{"encoder_layer_scale_init": 1.0, "decoder_activation": "silu", "decoder_channel_attention": "se", "decoder_upsampling": "pixel_shuffle", "lr": 0.0034, "one_sided": false}
Rows from block 11 of the encoder, named by matrix and row number. Rows with one number belong to one attention dimension. Each number is 128 + 24 x the weight over its row's rms, rounded and kept within 0 to 255. All counts start at 0. Numbers have three digits each. After the name is the row's rms in percent of the matrix's.
# v: window attention query, key and value (stacked) (encoder.blocks.11.attn.qkv.weight, 384x128, the v third), inputs 0-127
# proj: window attention output (encoder.blocks.11.attn.proj.weight, 128x128, transposed), outputs 0-127
v.23 105:122104148153115120157115134166085138154103115144127114111110125135134138156190141163110115099139108069137100117135144121147146157121134079132074121101176107083116119129089145129120095149150080102166160135131093129177126119153093103132116135125118142159113181120091118112096131119134138140127142150119114112149137115133140123140170099105119114109114143132188094162107135132126174106150
proj.23 106:133085141139166161075097135154102107147092126100094137102137086124153147098137124117127129152147106131124136155140149122124097100155087143120168160126094148120126086117148136103142151107103122146064122093134148101106083141137120099120096138142115147064127114133143159162136123121179139085149149102122127147132141117125113155107127145131104153132148099137102130083177132122085108106107
v.24 085:117072139144139138179198156128108098099105111118119110130117109172075143102164154139135132128094123119118112140133143171158160132161100108132105146126169148150152108135117115133110119138098122134136136164125118096161107120120141116124113113123150151139089121118109109130116099094107136057121120142116104126125126138153147145087143148138122122131141144113159101043104122166122096147162
proj.24 076:134165101144103155057083101112134146151146140143109142121156143096172114171103107117109104164139152129139086140109123094144100106106158157107129139140090113137122143131117150149158110108148101147127139124129139140093180145135104129162171149190106109136135141130132146133138141128130110141112111147146165142152143107097111128181088127144105103109126096159088130129165097113101166102127
v.25 084:152100092114148115089143099129114125107115138125089127151104133135126127129156134152174119099136120161093145089093115104126083149118163112102124127125110131119120092140122115132125148086133122128137104113109084117121149116091135145152116155155118143120145118127128135109119137086131142215147123120192162149094110094159102098165121145156106141169114158091144082164093108137162140133110
proj.25 069:126141154114095113172151146131101146145150139185134132128152129142125112087114158199095148168111141111124101133142108139103129100108100117139123120108158113133112168158130153139117121134107124105100158156159157112127110097135114117104104095085108088141158118123119106126152118127147123106107137110163106123148110152121178145100077090129125117084105117149162140094173150160087116163150
v.26 090:130141133125103147136127151115114141132114105172128116118103111115168124105193173135117155129084172097120105207117132156138128129138186133097110117120137133117144118136133146120123104131139111135173163091121095122113061111150139114134142136078154144109126125116113123107170135077140096126146156169142131095157134125136139118121083118086108131122144149170162149104155130128147119156130
proj.26 149:120149140129155114107143131136107131114114115085152131143130109100123126212108125144166102162159101136116142103133107118143135127136062145094138167134122140144133134078137101161105140113097111102091104151124172110133165172120131110100122153162131164146074167137118145131133130200150156117122084114114143140123118138130128111093181095123129118143142141086113131133146133116124119124097
v.27 093:134148108133120123140112108112137131137154146143102122127151158161148118147085125136153132129086127127116135084118172112113126122112117123148173114168143121140140146136135156135123153099155228141080116113116162119114148121132095131117141128115135086124123099169177129135124113174115143163125135099154085110107100131126141175099116094123142088127141105106111154059094130163127112150146
proj.27 098:149133179111142123113129142105120130062127113091146156159102105105153122122112134114075129134146124175115160148119090144112113112157123166166101115099128086138136108079093108128152111143087092129136118149157106145149091155138157117177137134117113137127134141118100131113118147133094116092080133149106148145149115102096136123106139152163120137160061155130099124173162136126132130131111
v.28 112:136226150092065105133109155148103124130121128133139115121115129133140132145122109160118122123132153073156107119119129139109085117153142105094117106166151141102154089144081130174119139105151126083163105136113149126146115099133131089131128128086132161103141117117117120106112138115158143121134150120115139113166144140135120110066128109072103144113128096154139105154138168099129146124131
proj.28 066:124152099115132096154151108160147112135144132166094111132099089118101146156161162117125178134091103129161108124099120145137158133133153134166133117166135140115113118168165172075142086124111095143137156092096158139085135133136124141127135150142107085137100171141136131150127133134111114210145122122108107132172112128133138131129103114110167095164153123123124146139119089143133087146117
v.29 074:164128117102138140123159101109167160098097087160109137114167183118103136137106130122121123193115137149140158188147078130114133122106135157102125150140107150126160157125121129160118144130130191154140150135128176125123091117094117080131138140159129093131137117137136128135146135112099116071117097099116098131132165164142125110146089102130146174121119124159101141115152123135109119098131
proj.29 063:123109133140121121127124131172129101172159157116138109110096117134086096138150127120137112112164121135125044095122187106124091128148139165172104120124150100158094117139119106107156129094097082126121110150148105115112154091130110170118129084107095162111132128142120129097122138147162133160120162135161132115151136076124113125108127160119125109138163117101159088163105107123127104150135
v.30 073:146080079129151115092152124143141125127117137112155102120121148150124130131096127104127146159159155177112122155154139087115124105125132091159111140157113138145130165179141154129120158134090171110103111133174120126116147113069144138126094117130123114120155140144183128173131116151113116181132125113107074150083164097114143103082136126123135096122104126132111159130123130140118071144142
proj.30 079:117134131155157106139121165075086144113144136135118145132118121120161113084147154137139095103100101118142167109092103147096112140090142158092161097123124126121123118107088114154171109159179090167122154133098118135165128129149110116118171121109106116190082092136102138097141135151161113116130132118136155133137109130150090166150115122143152169132128153140109110136140158135165175136118
v.31 122:149188139109083102120090172147092134139111118141158123107069150121121135137144195138106134118097095100152110148156127112137164124208114112097138145123168091110150131148126135110122140178143065142127136097141130133141131125123104122139105107103119146136128179106099129107109111095125112156141173114078152128149134129124120095147136106118134111121127134125149136171128111107125128127116
proj.31 066:121107114123150147138141128140142136117125147120099110117130108129122139088140149135165094116116166138187094106109142143113117119084118157120088090149140153129163094139101077144132087117082085078164135165140129147123156113166112095120137159126125150085103126122149152118160158111126171089123150144162118131165113167124145140120150103090126130123129149163120099067125105150123104128155
v.32 095:116205139145144144114132156144096152097153114110107133133086144118116141144100152144093115113166104133129150128116131137131187145116118121149115148144128128107091115100126127128128086099100095139074129140093125097138096139137144135146144145131110149133145136061098114149099110154118133144121135144074084142110086157090118125141133154079073129152118142143126091165144088109111126119117
proj.32 081:165070119140120112143164130129191157172096137134128139154127137164124111144162159124122139132109116115104099107156128157138104123134141131114130089151130096124155123161153127124104157108185159144160111139150127143148099132136115103142139130099155137134095084167146135114165109100135085125153105127132146132163191131160118140130165138146194091126151106151134135098113165127154112122150
v.33 094:147105142114098150167110105096140113171118146130106153138176133099140139093099137119166184114132081067153108131086119120086112153133099118098117073116095135122099132150086107135108136131134094132125140091112162125117108105142136145138124159121100127124129142153147142163149123125137143158137107109165164080134160138142099162182141139138131118127114125119159097177133156103117138142148
proj.33 059:112129091144156127092140129176165133111125113127135062119102089154116139145126117142105089113129153151163178123150145111135132113138112150178142158117175110125143107105143160129138115107135176155133109136130110106151155167130115134103120092154127139131144162110105127141085106146093147121115174150103097149129114095121167081150129102108071161127115128132077120099119090119134132107135
v.34 113:150030112100148136122102105078152110132140129137123118104181105114110091131128124110169103138104163123123166143160136140158114124115131119167087135145080133151135136154132147140157103125108123157154111164165138134134135148143127102152156151151124082113095144094138127138131145149138145106135128133091147147084147112126118140148166134134160150110176113125095159093110151085134122140114
proj.34 066:109127157151130142144119094173108139091113120076155156125091156108131200141157112105101118112125072162122101156104122118116128114104105164092149115114114113133174130084139137144122158153185158117129101090123132119098132129139167122110128109151129161138149104144163116162099107123126108107134110118123094112109125119132108126096069154176123121157108129119117159118131084139108128113145
v.35 090:103099168143150158107171111113127127123156132135083123113124130111140130113132115166124135102173096123094160122139116126156147164111099098152109151122112124115131134069118161113111141158116120108090113118125126115124127124136132115156110138142150140132131135100122141120138145100135130078127115144117143158135127127114134218143122138106102145109082174160154139126122158232138152154156
proj.35 073:169120103123128060129111186144137097125108143108129164145118100148103142155128103122156128145100136136126098163111162168098099101141135156082136117085150123132153136209132122121141164078141141148138150135107155116116124108133153102131133138139115140093163147137134144118166112145121121128104143106113137094101134149117131100129128158140178119150161100113096111098161083117130113156090
v.36 078:093198154096110135145132181133150099099131094122107110123128097151131153113111114174135128111121103117121148065124124139126090164108134123131091132105161159135119088097121094156151124119151134161100167117107126131128109106147118109138111123130175147143148118166101116135152146093141163084133113176184146139152138160115154142163111131158113165151131136108106084140137142130112124109120
proj.36 064:138108098168103117111153127127135130133153149158130127141122158102129125101140153094146144153127139132103115143099128127127107084162133117174120168123123097151123139165135161090108136132112113085090112195095141145076099123092150144149127143121052121122108138095120109123111165138136144170107083111112138119122110091118138128112161112120101101107111135113178152145126079126104150117161
v.37 081:114189174129154135141156125121115116101109143084146140153112134100160128073156106139170149141171083154127168126117151146124095135102182124128128129160124111116134095093130132161130100146113093122121162107104101086132112148143130120132138096122148142133095139143074116106105128121142124058101138171134156135144088123141136110135097163134121133130147149151170099146143121150136152101125
proj.37 120:175149124133101122104107156141123124166155130151132115103136109146102126170098114119119098127060123114170091133161141122132157164150097103143120139100157137148123104170127126089163134154133144186164106162152130129120155119083113143147118145119130082124156099143164127154162132106085115126163122110142135163160124111117143133144133139112153149116135088095081114161104172133113118156141
v.38 112:131100154109143146084086159107081128122131122122151135115130116127089135159109129088109158141160175128139132099115114102150171107141164122151135151135135125111122147150160151124149123155098143114132136135142081143133111148127170137137116154094143091125129128107092103138111128170093133246097139076129134176143126098150146112116126118116120121117112123123161147118124138154113141147131
proj.38 153:118158103125116121147150110152141123125108116153100140135112115088206129132121121166124131143096132125120118129138166104119119140152127126104121071147121129162111120125108104078134135145104116102195126117130114125139154142151070105113140109151125129106092177152171145119111149126151141084170112130101161100140116167137129105161180160127121110192102128109113120153138120121161109118148
v.39 095:126144123104120175141122145116131136113145105126091107123111115156157125112150188120134091121114148125173145213111125140133129120142131148146121109158121156170106143122146073117142088113149113191119101172091108127128110128111143138111120107121101130110131083130141123135163098150060094093129081139166153141113121131123124164135123155155113131152144136146143127137102091150126122149101
proj.39 122:107105091122153105072141129124125106159109118106172156136137155113050116140145107138116135111127105155105103103155116138109169123155164120144128184138162127129103114146144148160115209130122119105101147083154132125118121125131099138148140101122153137158125113134124104128125138098091181159122155126097115096104187135137138116163128112091152128149108117116145135128116144122116132127176
v.40 067:156118107114126126121165093091125124162095114116109161155098148112149091145102151109150166136132129112167092135132131137111098135128135082126111106088120100101125135127120146129093152109107106103127097137143072129147162114135129150133093133100112115175159121140162142132113141112134106171106128139135123072120120141131156107116165126149148130095073103079121097175113085154123165174136
proj.40 070:144155134165140081161118122140136139087156125107116109127110135158134168094141109155093107107093138136118133113131138116135172122120054151133137159141127160155161126153137125090122110135177123109175138141098173119096141135131158118093167122172130147109135117132121142149141092121144160079127134129115130165182088123120115151158100107110129142119164138157112130089104161124145086104131
v.41 083:143135095128094090132108185120114105160134119138143133134112132090097119112128126137104182151159073117138125135140118090103118169128123159136149118146129113134124143141123142125133130098156156131133142105127110123097124105107116116122106107131136070095119120134125151138118162138119127200165135083171140095136135107159123097137103102082136158162158167140140118180136073174139091126138
proj.41 139:116117136110152159110160104154113151113133118107131105118108159129204163129111177102137135108106152127129180119111116121130123102151104134136116144072135140099135150130130132164098134134102117142113135155133130151129130156137147162143124151105126170216169197112161106139156102117140130097088116129132131131103112150124146176116151126119128126142093140110118130083142145103091151122116
v.42 065:146114108121136107092097095104139120075159150087168134130091115096155148182143116145124155099200124152091140141105135168113120170118137121104139132095126118134102084162133104087108101156152083118142112129156109130124119114101112120130131122127134141098145136133113139104141129113105134151082127147148116107142130140148089167133141122088114164130095130121157101141112167162173160098132
proj.42 053:121143129135139150155175124167145124155119109163095150118148138136107101099103107112105089142070155146137114131138087106120146114123090119191126118131130140121159141134113146117170156122116130134122127121104150128148123127178090114109144128166086107159112124117158138149124140154195151092168132136141158165145100145129178069142123115147113129118172124133125132127144090129119068121140
v.43 078:139080093153136119076135102109158100118125113126134153138062126135106143131126087083107107125136097150133144117119135124096133147098121134126162116141111105113108147140133147121122143105125091181094103143168162131115098147130160091147154132084120154130113132121131127110120142123169101155140080072109088102139111118131122097114145100151149180124121119140119132186139157089100086118121
proj.43 116:120153174130145141148122149152100122100120115112137118131174152089111144119120094135137115178129123132108116128103068160149144131158131129128123126128110139111160134094111107162095110143131158059139124079137127124131138121162126105125123141167128096089173155115142141148125133137100082084132180167182184137115142162130127150131073141092128126140146132123125119139126115103158166140121
v.44 070:132155131155129118114129119114152108114075171128166153045091146127137115115087157121137167134134133120135133156132135088111161117150099128111140109149120132162154146143153138141096162149141122120151104114192106166110147158149133114152099134153157091141107189112138177125104146131127122153129133137122113147117138129178126118135140092136154111067144130135115145160133149118112109161094
proj.44 056:121177146114116125124093157133129132169143131117121108174137101122116136102114115142108104110136119120157105137125131142115146166115165152145121166093147137111094123157093151104128088146097094120113059109082171102145161103116111164154155125095105137070105110161118139106147128147115138098131148135113160118160138099090139102127051113111112119154131134116143112110101100148153136118123
v.45 111:144066147140090147112127127138157115121111111159116111112143103134156147124141119104101156127187159143095134104147141143147145121102081112200109153154128115119136159130121154103152107149085158106136159152122084125129074108124099130089082134139103103149144158150114146104152155141104157173109127114102108156148165105108156129108158121149131156150143114109156123133126109157146098131145
proj.45 063:087150127140159096142086093121106157145134158087131106088133140143103140100125138141137131141095135112110102119101126084150112153140160127077153121088130136122124129093133129153120150131142157139117110109137133124139175176119170125155146112088189153169125094115121116132098125169136093098126115125100141109133130149152102122120092195154152095117096159124087143082138137125136124132148
v.46 083:119065096170161129137104109163120103102173130097114152174143121119107147142106126133116117121134123160144108176149143137129106130151099117147115151128122152109094114110144113142114115107170112110132104183151119138130118125132177160160138134146161143139149131110124131190081136116149165148123127135148168143119134105133129143155139117085167124107081156166110145184115118110123139103175
proj.46 124:132083156106129154088148134107140161157101135126148109108135110137116118142159111135155125109130102132106149138144124102144104150123090159135132165134094081157110153069115144141160126125090103159098162087092091124137145157138118099121128152106110131123075154147134143125159133168154107114202119115129135097143127153149124157104135110173111126152166121114094151136164158125150151157105
v.47 070:093066084117139112145142087149127096115130077085153144140199127116098136138126112150169143132145154100148112047131114109106132119084153128147123104133118141115127109133124190105138131144130157107147102140110099134121103133106120138129140164146105142124125118185184116118115100134145139136145110138136117127134118100136126092092100121146160132111112094122162111116101130141163149143137
proj.47 075:167062167117135143083129160127099149117111119159123130106114109103148131095162099136119106108153129155102107180142165136141115152150125110139104169134142135110136124109141103152122102107089120146119170121158138126131144103121087139127150108101162105110133151117091104099142150176148109152101173107144179149117142129151147177124155125109105167130151155091079137145118151101117128139129