A small image autoencoder, trained from scratch: 48-pixel images, encoder activation squared_relu.
Rows from block 11 of the encoder, named by matrix and row number. Rows with one number belong to one attention dimension. Each number is 500 + 25 x the weight over its row's rms, rounded and kept within 0 to 999. All counts start at 0. Numbers have three digits each. After the name is the row's rms in percent of the matrix's.
# q: window attention query, key and value (stacked) (encoder.blocks.11.attn.qkv.weight, 384x128, the q third), inputs 0-127
# k: window attention query, key and value (stacked) (encoder.blocks.11.attn.qkv.weight, 384x128, the k third), inputs 0-127
q.70 136:493529503473511480532519504502460545547504524515534475511503512478515463481544494522508555472484490496522511485506516542483500463544508472499491516467527490511518448463483519509483472497525481493499519480483508513501496477506449468558515490482536523471474475496499497498562487437491520470452525489517480452513500513496517484518462464502492556520512475524507503468471505497511464500479
k.70 119:482464489523513493526487475521465522519539498483501472512515536503509461505473478479488554498489455461490503510473545495460500464558516518455503525471547518496527478473438525551490538495513448478506521484494473493487495476492503503531486540484498502497508453519507533503519510480517505509488493491471488469494528525557492489548506520493436512489503454495500501527492524525499524500495
q.71 090:549445476560484528504498508492529452481493475503487530493507473503533521506498518495460469515533504506460475482462479524511485519469512532486518466477483465510495565543501497490537510522471511506505494509494486528469483503482533516475472499519477477502568531486482517461495503545490471490513500481509517533498524523491505478499514515466499461482524514531505481554511546505523555523508
k.71 091:517495503520512531526516564487496502498494486497519493454492498487495497453465457507506493470551523496466464499484459518522532533466521572459475499493467466517497536532508491507536475534513509506484508523480510531453495490534516478470497443477507489498527511508487507487509509521504513471506535515494501513443532475477513490500494520493510448516479526573526518537481506491532504510499
q.72 089:499494481494474458549500541493490533489487542551506497518473512490480508520493502512474483542512498470543483486547521505509462473491551457484450512523526515483470525488465533534532478492505472529526497474511460519530468511519466517500519456455540514464499496491505467489519503496480499514495496487500515540476455533490519536468505519500510495505547546484520488488482541510510467470476
k.72 092:482501479458514438501517508472501527487530530538511492511480505472543515579524512489487477520507488477533486480468509503468456474490482512449496475523484461503487489501492532508511469507520498510504484469517487523491448520475471523501491478495525502451542500498489496464505500535453523527486496481503532518474464516471487484480521540512547526513513492493533479509505572535478478477479
q.73 124:531533462482478469494533447536544569515507523531500485497493539491516495521504530532512489519466490454546518527499467517505536478524520467492512485525476503512483491524501558519491501539518479486525470485473483496522489519500496519507500515479500523460521457515494490534503496495506487481472497464522516495500533463530489535526488478466451479469506480540468499464533537468522480476523
k.73 121:506473488495507465482516491554483541521491484519504527496475556533507519510479524535484509547491524452505494461510515513506530483541509494492541481512529467517515527504451513523487525547478459505520485490463503497493541526512519481528478489467478502497501461513507503529487549528538526532502468494499483511508542541515500547472498549464503488473547466516504529455528512500489489476513
q.74 097:458544497494511514503489512469511510491496454448496469537493476496483509497512527480488483506511493469504504476556511503532508489455453506466489512486540471507482521481498473515526478495467542495515553502525505551479478481502461486527518482525510523498539526500549524498525511506481493505533532519484491523523449501477507504440466477501536486518480560495485494526452528542519482472491
k.74 114:487508521513499534510460466482518489490531491509495471523515498499497487526542495485504475495535494456458516494486500505523512512507473497455498465440525500481506513470459525538529497481487528498478520473475528476527437464526451467439505470512534518492547554499530494472506484508494511491535481520493522531493513501526483466465500512517506499508536531504501466540478525536537523475471
q.75 086:524493484516479469513454517494482511466485523495526521496505521517482502527499524495514464519488561510548532514462480479532491497500459480473445451503502499509492514509508543488490515556512517533472487467549495506498503481464505487477512511522528481478505480478527497527529519472479522480557466485477554529494495497527469522436495510511498449517508503535454496511541537494481489501507
k.75 111:501467531516510457520462473484477519455482494496492528508509539475457502563464527506499477508486531505529498457509453517558479552520491504506484497516491488496510498527457527498497498520496526517501507487560523468468550478476524490487502494512507500511539487467500494487530508508479497468508455495486514472523527526541475532501492515509480485498494489465506454510526571495493448476512
q.76 083:487506524478465449504474481474485505504512505518488488491474466471486553474506510454510497536494500538526511511518520448554503523552484494514470510477530487509454488563552492513495492535498504539514485493518500523501521500512528483449498486544504449503485491514498462485507512494493501524492483480504514516475519532471491533500469517492488529526528549468503490460520458528450475504538
k.76 088:488492514479500486499497479455476539466499528540446518527481518471496518511516480508503543461507543524515527485525483446547472515528450484460537484494504501523459507545549523492481470530491527483497509526513515503479515505514498527504528479520484461487499500512483477492525480518473455530517489481477464515504485526508493530461495506512534560506506491465502461475534483514444500476507
q.77 106:503442465516489504481477469460526498496487487467519505515493521523492494508483508518461494523478519527503481533503474476520511509464472510464497479495471537484499539526505452492506516535497520516495487529499529519470514534478536527522508544532455514522529521516576541512484508540438471534537493514491483496497479456522475513454502548485501490495485481522478537524527502483477494535499
k.77 098:491472506527513499499510513499472524492449486462527495478509472482515504463513505509511486522499497519491491479483488560513500508484521452490502504465484504480498541515503501529517506522540490551440485480533528503513519510490536469529480507553505523497505509533592500478488485517479546499525506530523530537489505458484478510455483556512502520509487553455495535530491514504481465507503
q.78 104:471506486495501511514504540479494512493533469459530432509501497522482465483505498487529478472523490476478542487537518524490478477479474503491468483486528465483502453482536482467578540499493543522511524474532481512488483458466522491544505481495488462500502507488498492524496524507477525486521488524532499525531507482454506486437460499480569494489475486496484513502452502505483499504486
k.78 099:517482483500542520529510481452539485474514517474476499501515553501472458504526506505495438471493490512518494504497477481509489513510486523521474492469494548501490490469489534491554517438453535486497539528492518494461463502505461481460478510473538476499484544483467478509498449494481512509513472529522488493505524496535517460504480484482493521550513486504454458510530538481488504495483
q.79 081:493466495520501495482527519482487452501501470481477528491498492494505519508436443510496549487509530538475534486487525481466472530507497519481499497475519495503475508544481469549506507527480493544472445496504521500496516479479521489546523478543514520525509494517459519479481503509490495491499506473516498481457510509533542501498487496538529525493499499391545488494487510495490465508515
k.79 082:449479540442520498508526491472435490473483495514474538492488489486492477483492434498483553480515498531468511520483471463461473510503494476453482554482484556492466477488501504497532466513466511536485478528528519520461518520490532527525468518523518525511532510498491504503530459510484489502511487466469483522497507505505486514477495500509500530495510471499543484509496488518473457452516
q.80 114:517498498532511526488488497509535550469519491475467562548477515471453499508470489455524470474489482529472521493508504471454536497544482488513518497506505469480523498509514469509457490511513504525481496531511486457483523481491488492487504469522510498509488488502509434527502529506538503511546482507495432509494507512507486505472470503552505489520460491444517506516483484503478425504488
k.80 103:479508524491508515496449480444509527460501457448486533512470512520451479483494484489519450464492482535517510528487468461498494522551464499526522537500498484449504485491524492502462486516503538516483533508512514457496547489504494487509473514505500520517464503459521486493506493531496436485549486502490459521504517524500494519481498502550507503496509508477498476477469471491440462485514
q.81 089:457512480522487518564537490509471487522417493504524496497537488522498489544509491507502508507478495534524486505519511491530478526518490523494491499478513524507524472464496520497498490457532486540483453490500550497505500519481528488509490504490481518471510547541504512489529478470507545483530459503482493478488476428511505529539493437520490505468507450514501500459518484510498463525480
k.81 096:489463490520495460539517520494467488489480461513518505529532528503482460540488468483502550537484505507512519514453519494483490504501499545491456542491562476486518488518456492522470524477540495495493502504498474499508527528494518460496500507503490488472503487534481511508495459532536557524493480495501479516496470466517534491516520501532513547485533462505479473499554497512502519558450
q.82 098:487500464531499518510509483549477540516441505534474502480495488475497481536504501508491497492504497532480491502522517528453545489525499474530550500501512497506510473521467488494489493496507472441546457520519533505528509500490476483501526475459523520492498487500508554511466431462530512494498469528512468503490490495494471544507510503522501504469518515451564520525525490489551475514526
k.82 105:493447429485503578488493454552443523486496481531520495490486481496520513523517493508484512467487528556490472527565472528459479493491496488503499497521489490510506492466498485463472480535499481494551508540508502528533460492490476503512521478466455498498531507509519547502531478501502522527497510519525478516505484479504483537539516469495528516483538495501487481505529490491481508498496
q.83 084:524483516541533529498506485458506482520520476487477501515504525487453494466506472488482535509494465554462513481498504496497528557471477551476532508471508500517481493528532484557503466482465478531497507534477495520471541519494477505483508515550478514488500466520514524501471521539467483503532501462510447506489486494511503482477484501489444521498450524461519536477492482463490513470516
k.83 091:495526480497512559488492485481491458504504511498506453506501451530518488485528470494544518501483449511424481493468502500481483552485494496499501515433467488550479512476532472501519462513479500500489492477477477479505524470497526522479510473543496513473524499516479498476475471511431503496497506500526492494499466474512473515499477540488488529504446513534469528512480479480532522467520
q.84 082:503492505503489509522525487554507538508511496485487485433532512538482523457436463470532509459507481506483512474476481505482477486528509472547503536505508516483501453481521494509471509493490498500534452478508537489529509505478501476481562468506490482519470450520505477498461491491516489485493483529497484504451509494505493492542505513514427491497501512444503508556528527507478489512494
k.84 102:475519498474463520523566488514504497510483485473501488480466504512508466498511512546490501463496494529508466513534527472485511500498481484566464512551457525498509489516509477462456489511473491494528521526524488544509492484482524522482529470494478483508486499507493510502480463432508492505470500550468475491485482455511467475478526505499514464494507471556532502424513477493497516508480
q.85 106:475494475495477520516482491479492515516447489492506473537492519529478488511542475483522540492480492523520517476507511475482483509517510505452509489498508486502513475481549523479451512506560518494481509480510498523502523453459536501557506480514519486455466505509499544500537493467493540492522453496480482470504509466532509525492461477495513478538455474538449502485484492465487440481473
k.85 113:489461540528509483531518484516489513492484532491497503522484586524456489496463485493500509506470503506524516487504502504506495528576502534471511538468502525469565499498449523492437514489530475502482511489507520457480554485489526485488532518535512479479511488515507518497507483494512487500518465497491480482502545501546486546547485497513456524521513489504463475498503507512486459487498
q.86 099:481540522488513524506513523521477558477497476504496461498487497516509479502552505488540513479473494511474497489535525546475486508494489475504510497501486446527514452505532579482475460489488481501535512487494484497481484491481468455528500523516483507466499476469482514506540519511517503462493470472532498459469551526489508508540507490497501516446466461538483515521477497484541468531482
k.86 103:521484497509500499500462470521494500498523457521484471529525500490471484496506493531492560501470512528439480529530549519485477450508498515498494487484507514555499504504526496492466483489516490454505497485485508478500485517502495486489515509500473478482523492455474476494482509556538490520426469483525461497480553492535505459538504513463511502469491501561462477534504503489513518538465
q.87 099:473532520497518510468470486468500492477526467465478536503512491441472511468490517479507460499543524487467477519529456472520533519541469492509511461485507412487498511510535466503493521548490469476517520528462521476482489485537534514473488503471435485507531493504495485496515516515504507524463507525516514552487535502505474482484488521524514503518492504466509477510495490554485507505509
k.87 112:487568531511529509502449510481526525457470489518486465486496490459453505504513510478503485481521531525444514505482486486519553496515466527530490499500547423476470531512501461499499522505496510498496498502486488489539469516541472482486506493480509480497490488493516482476509541513518446520538497494530486553488503512504487469468535530486523478502503503494466486520480455544463496516497
q.88 106:498492469510468511504491511528477522501440453538490548509485480495491485516505507498521479486478495470514486479503480506453486477539527508497523471501515492505488535490469489512456541503519496470473460525457492492487519497437469515506468454470566503480534562503488507479500511473551502492543465519490514540523512510488507520505470460542540489526501489494513498521503545495517473528497
k.88 097:503486473483512468514486484512479521493498506536492529536456542512516474501442488467503476485488523470542491499495466521483514499554523540485494546525529467448514498489466526467462554473515510494510491512481525481490489505491480520506485488473511494485543548473486516521495514517540491530570485462510482520505505507473496533526479467515476481515525454453538483502526508475475507494520
q.89 089:515446481475504470487487465495514470486505493462527490471539501519500494513504552505492505516493473477526477526477496466537490510491483505506483520516477547514487495507474482432464503501526535502517486532499507477490496522470544556485485543473485499514479518511527512527463473503468511527509499532484532490507443462525506498509531514461488482503489495566458548496473522523477549531485
k.89 084:496527491525466463450548579522507463526466518466560526496523495495528516501508560505510506567537523479525497489480497489492493481475523469499492503508497508496513538516493506489481540506568525502485501523529503489499509501495504492536497486516500482502490483514511514516449496463511557499523507488484540489507500482494492484512504524477478509526496512497499564502467496487484551539461
q.90 103:506515502464498518524521484535440550555495497540492483507468523472479518494508508501505506478523481492467469514526502525442512454550499484530509523495522486517525471522462493525497487482505486479533492498500491525531479506493456472497532469469487506463535504506453475508523479498526505476460486499503454473483516513434504516531511462521485543502500495506512536468484477532485451481475
k.90 096:481528479487485532500500470548484503526534547525437463481481516484462521514500459472492482463490477493479474519515531486440489468507519503476512515515506498480516470540478493531462538529509476476537499495504510520510493489553457491501495509474512507458507508520513506484491494512552486524502468437487486487500483494510504477529545465474457535466501490520517496465503471540491532476514
q.91 088:488552528448507461483476500511505488519491485498529468515466505488501476463471518522486485490471479459500504454504478488537465535517459450506486455478549488480511523498488499497486516497500516482498501511474474483532508536545478507522488487529517502479507509479529510505563547491491499503544549451464553496515505512498481480520527518516535479516483483474459459500494508526517525510453
k.91 100:496546540529496475488477496512485464504491518476508496529520521461461509496478535525463504540499478471498508449444484507534520489494497507507467501464558484509557494513538500517488525463521504459472500476478505463529489513512505499510484489507545496492500500483481457491545550510507520491533514511507509480529499551509516492498515541508512469486479495430478517509520545559510502501485
q.92 096:538475523532480480473474478496515484496471527502481521477514527499465514508492531522495496485470505512522489517505501456510512550485459481466477497526470478501506526553524507492469498527531450479503521541529496473521540485525518502470475506509507502507486477461511523503465533481509512496534496487498492516471450462522458525482545507488493469488474463486485491489575506441511539497551
k.92 091:529502526508559498498495502514479515438518496487506544463491489532489497520493517491503527485478523518516514505510422524562469509516494487531503484509486492513510506517500511478497530534499464513526483496511514479497586516496512524497501536515471480556516483492482482519492524521494507507507497470525526468495495523493495580495465502499534522475516479512469482517526495474506498459568
q.93 132:544474488487485491499515446516507459491501550516510525492508491522524514544488492514519512513490562492502499489455514489531507498482534517507520505500487558503459474494486541446509502539505507506505491489506504496513492497526503523473441521480501514557464540470468534509476493477517493474467501529468542526510480466503480523503517522447463489511505494537517497502547561461507523503505
k.93 110:519463508496496469480506509502504478491504489529490503475506510549500529570501530459527452487518534490505510514465512520560475495469534500505513456503470569518465545517523517460514509540506486485532482519513493478492527525479516528516500535486516491525500518540473504515518528482524496455513464502503509486493508485432487538501504533457498478515517502506544495508539480456496479518507
q.94 092:532455500504523503508483466481515450497500544470536471501536493520475508495521510502505529551446521523518509550469493463551526541521502506486508507494452566509522484502517485468516486523506487549494511501522501478467508535504499529496488528530487497507480544514491521526478470509493489482481506510476502493484509464544506522509505493468465481459464501559504508476533507468458536521516
k.94 084:505433479509496508469523545514481477528453494476561482471505450506512527523513536521508516509459513489493522516459499505501494505472511460512493452503483531522483495518482489501534496524506515545486480507512488527478507509468513468550536497553477476460438493505520495517504483503503516481470479495512515518497524511528504505486509529493500508526464538482485561477516472459507477546465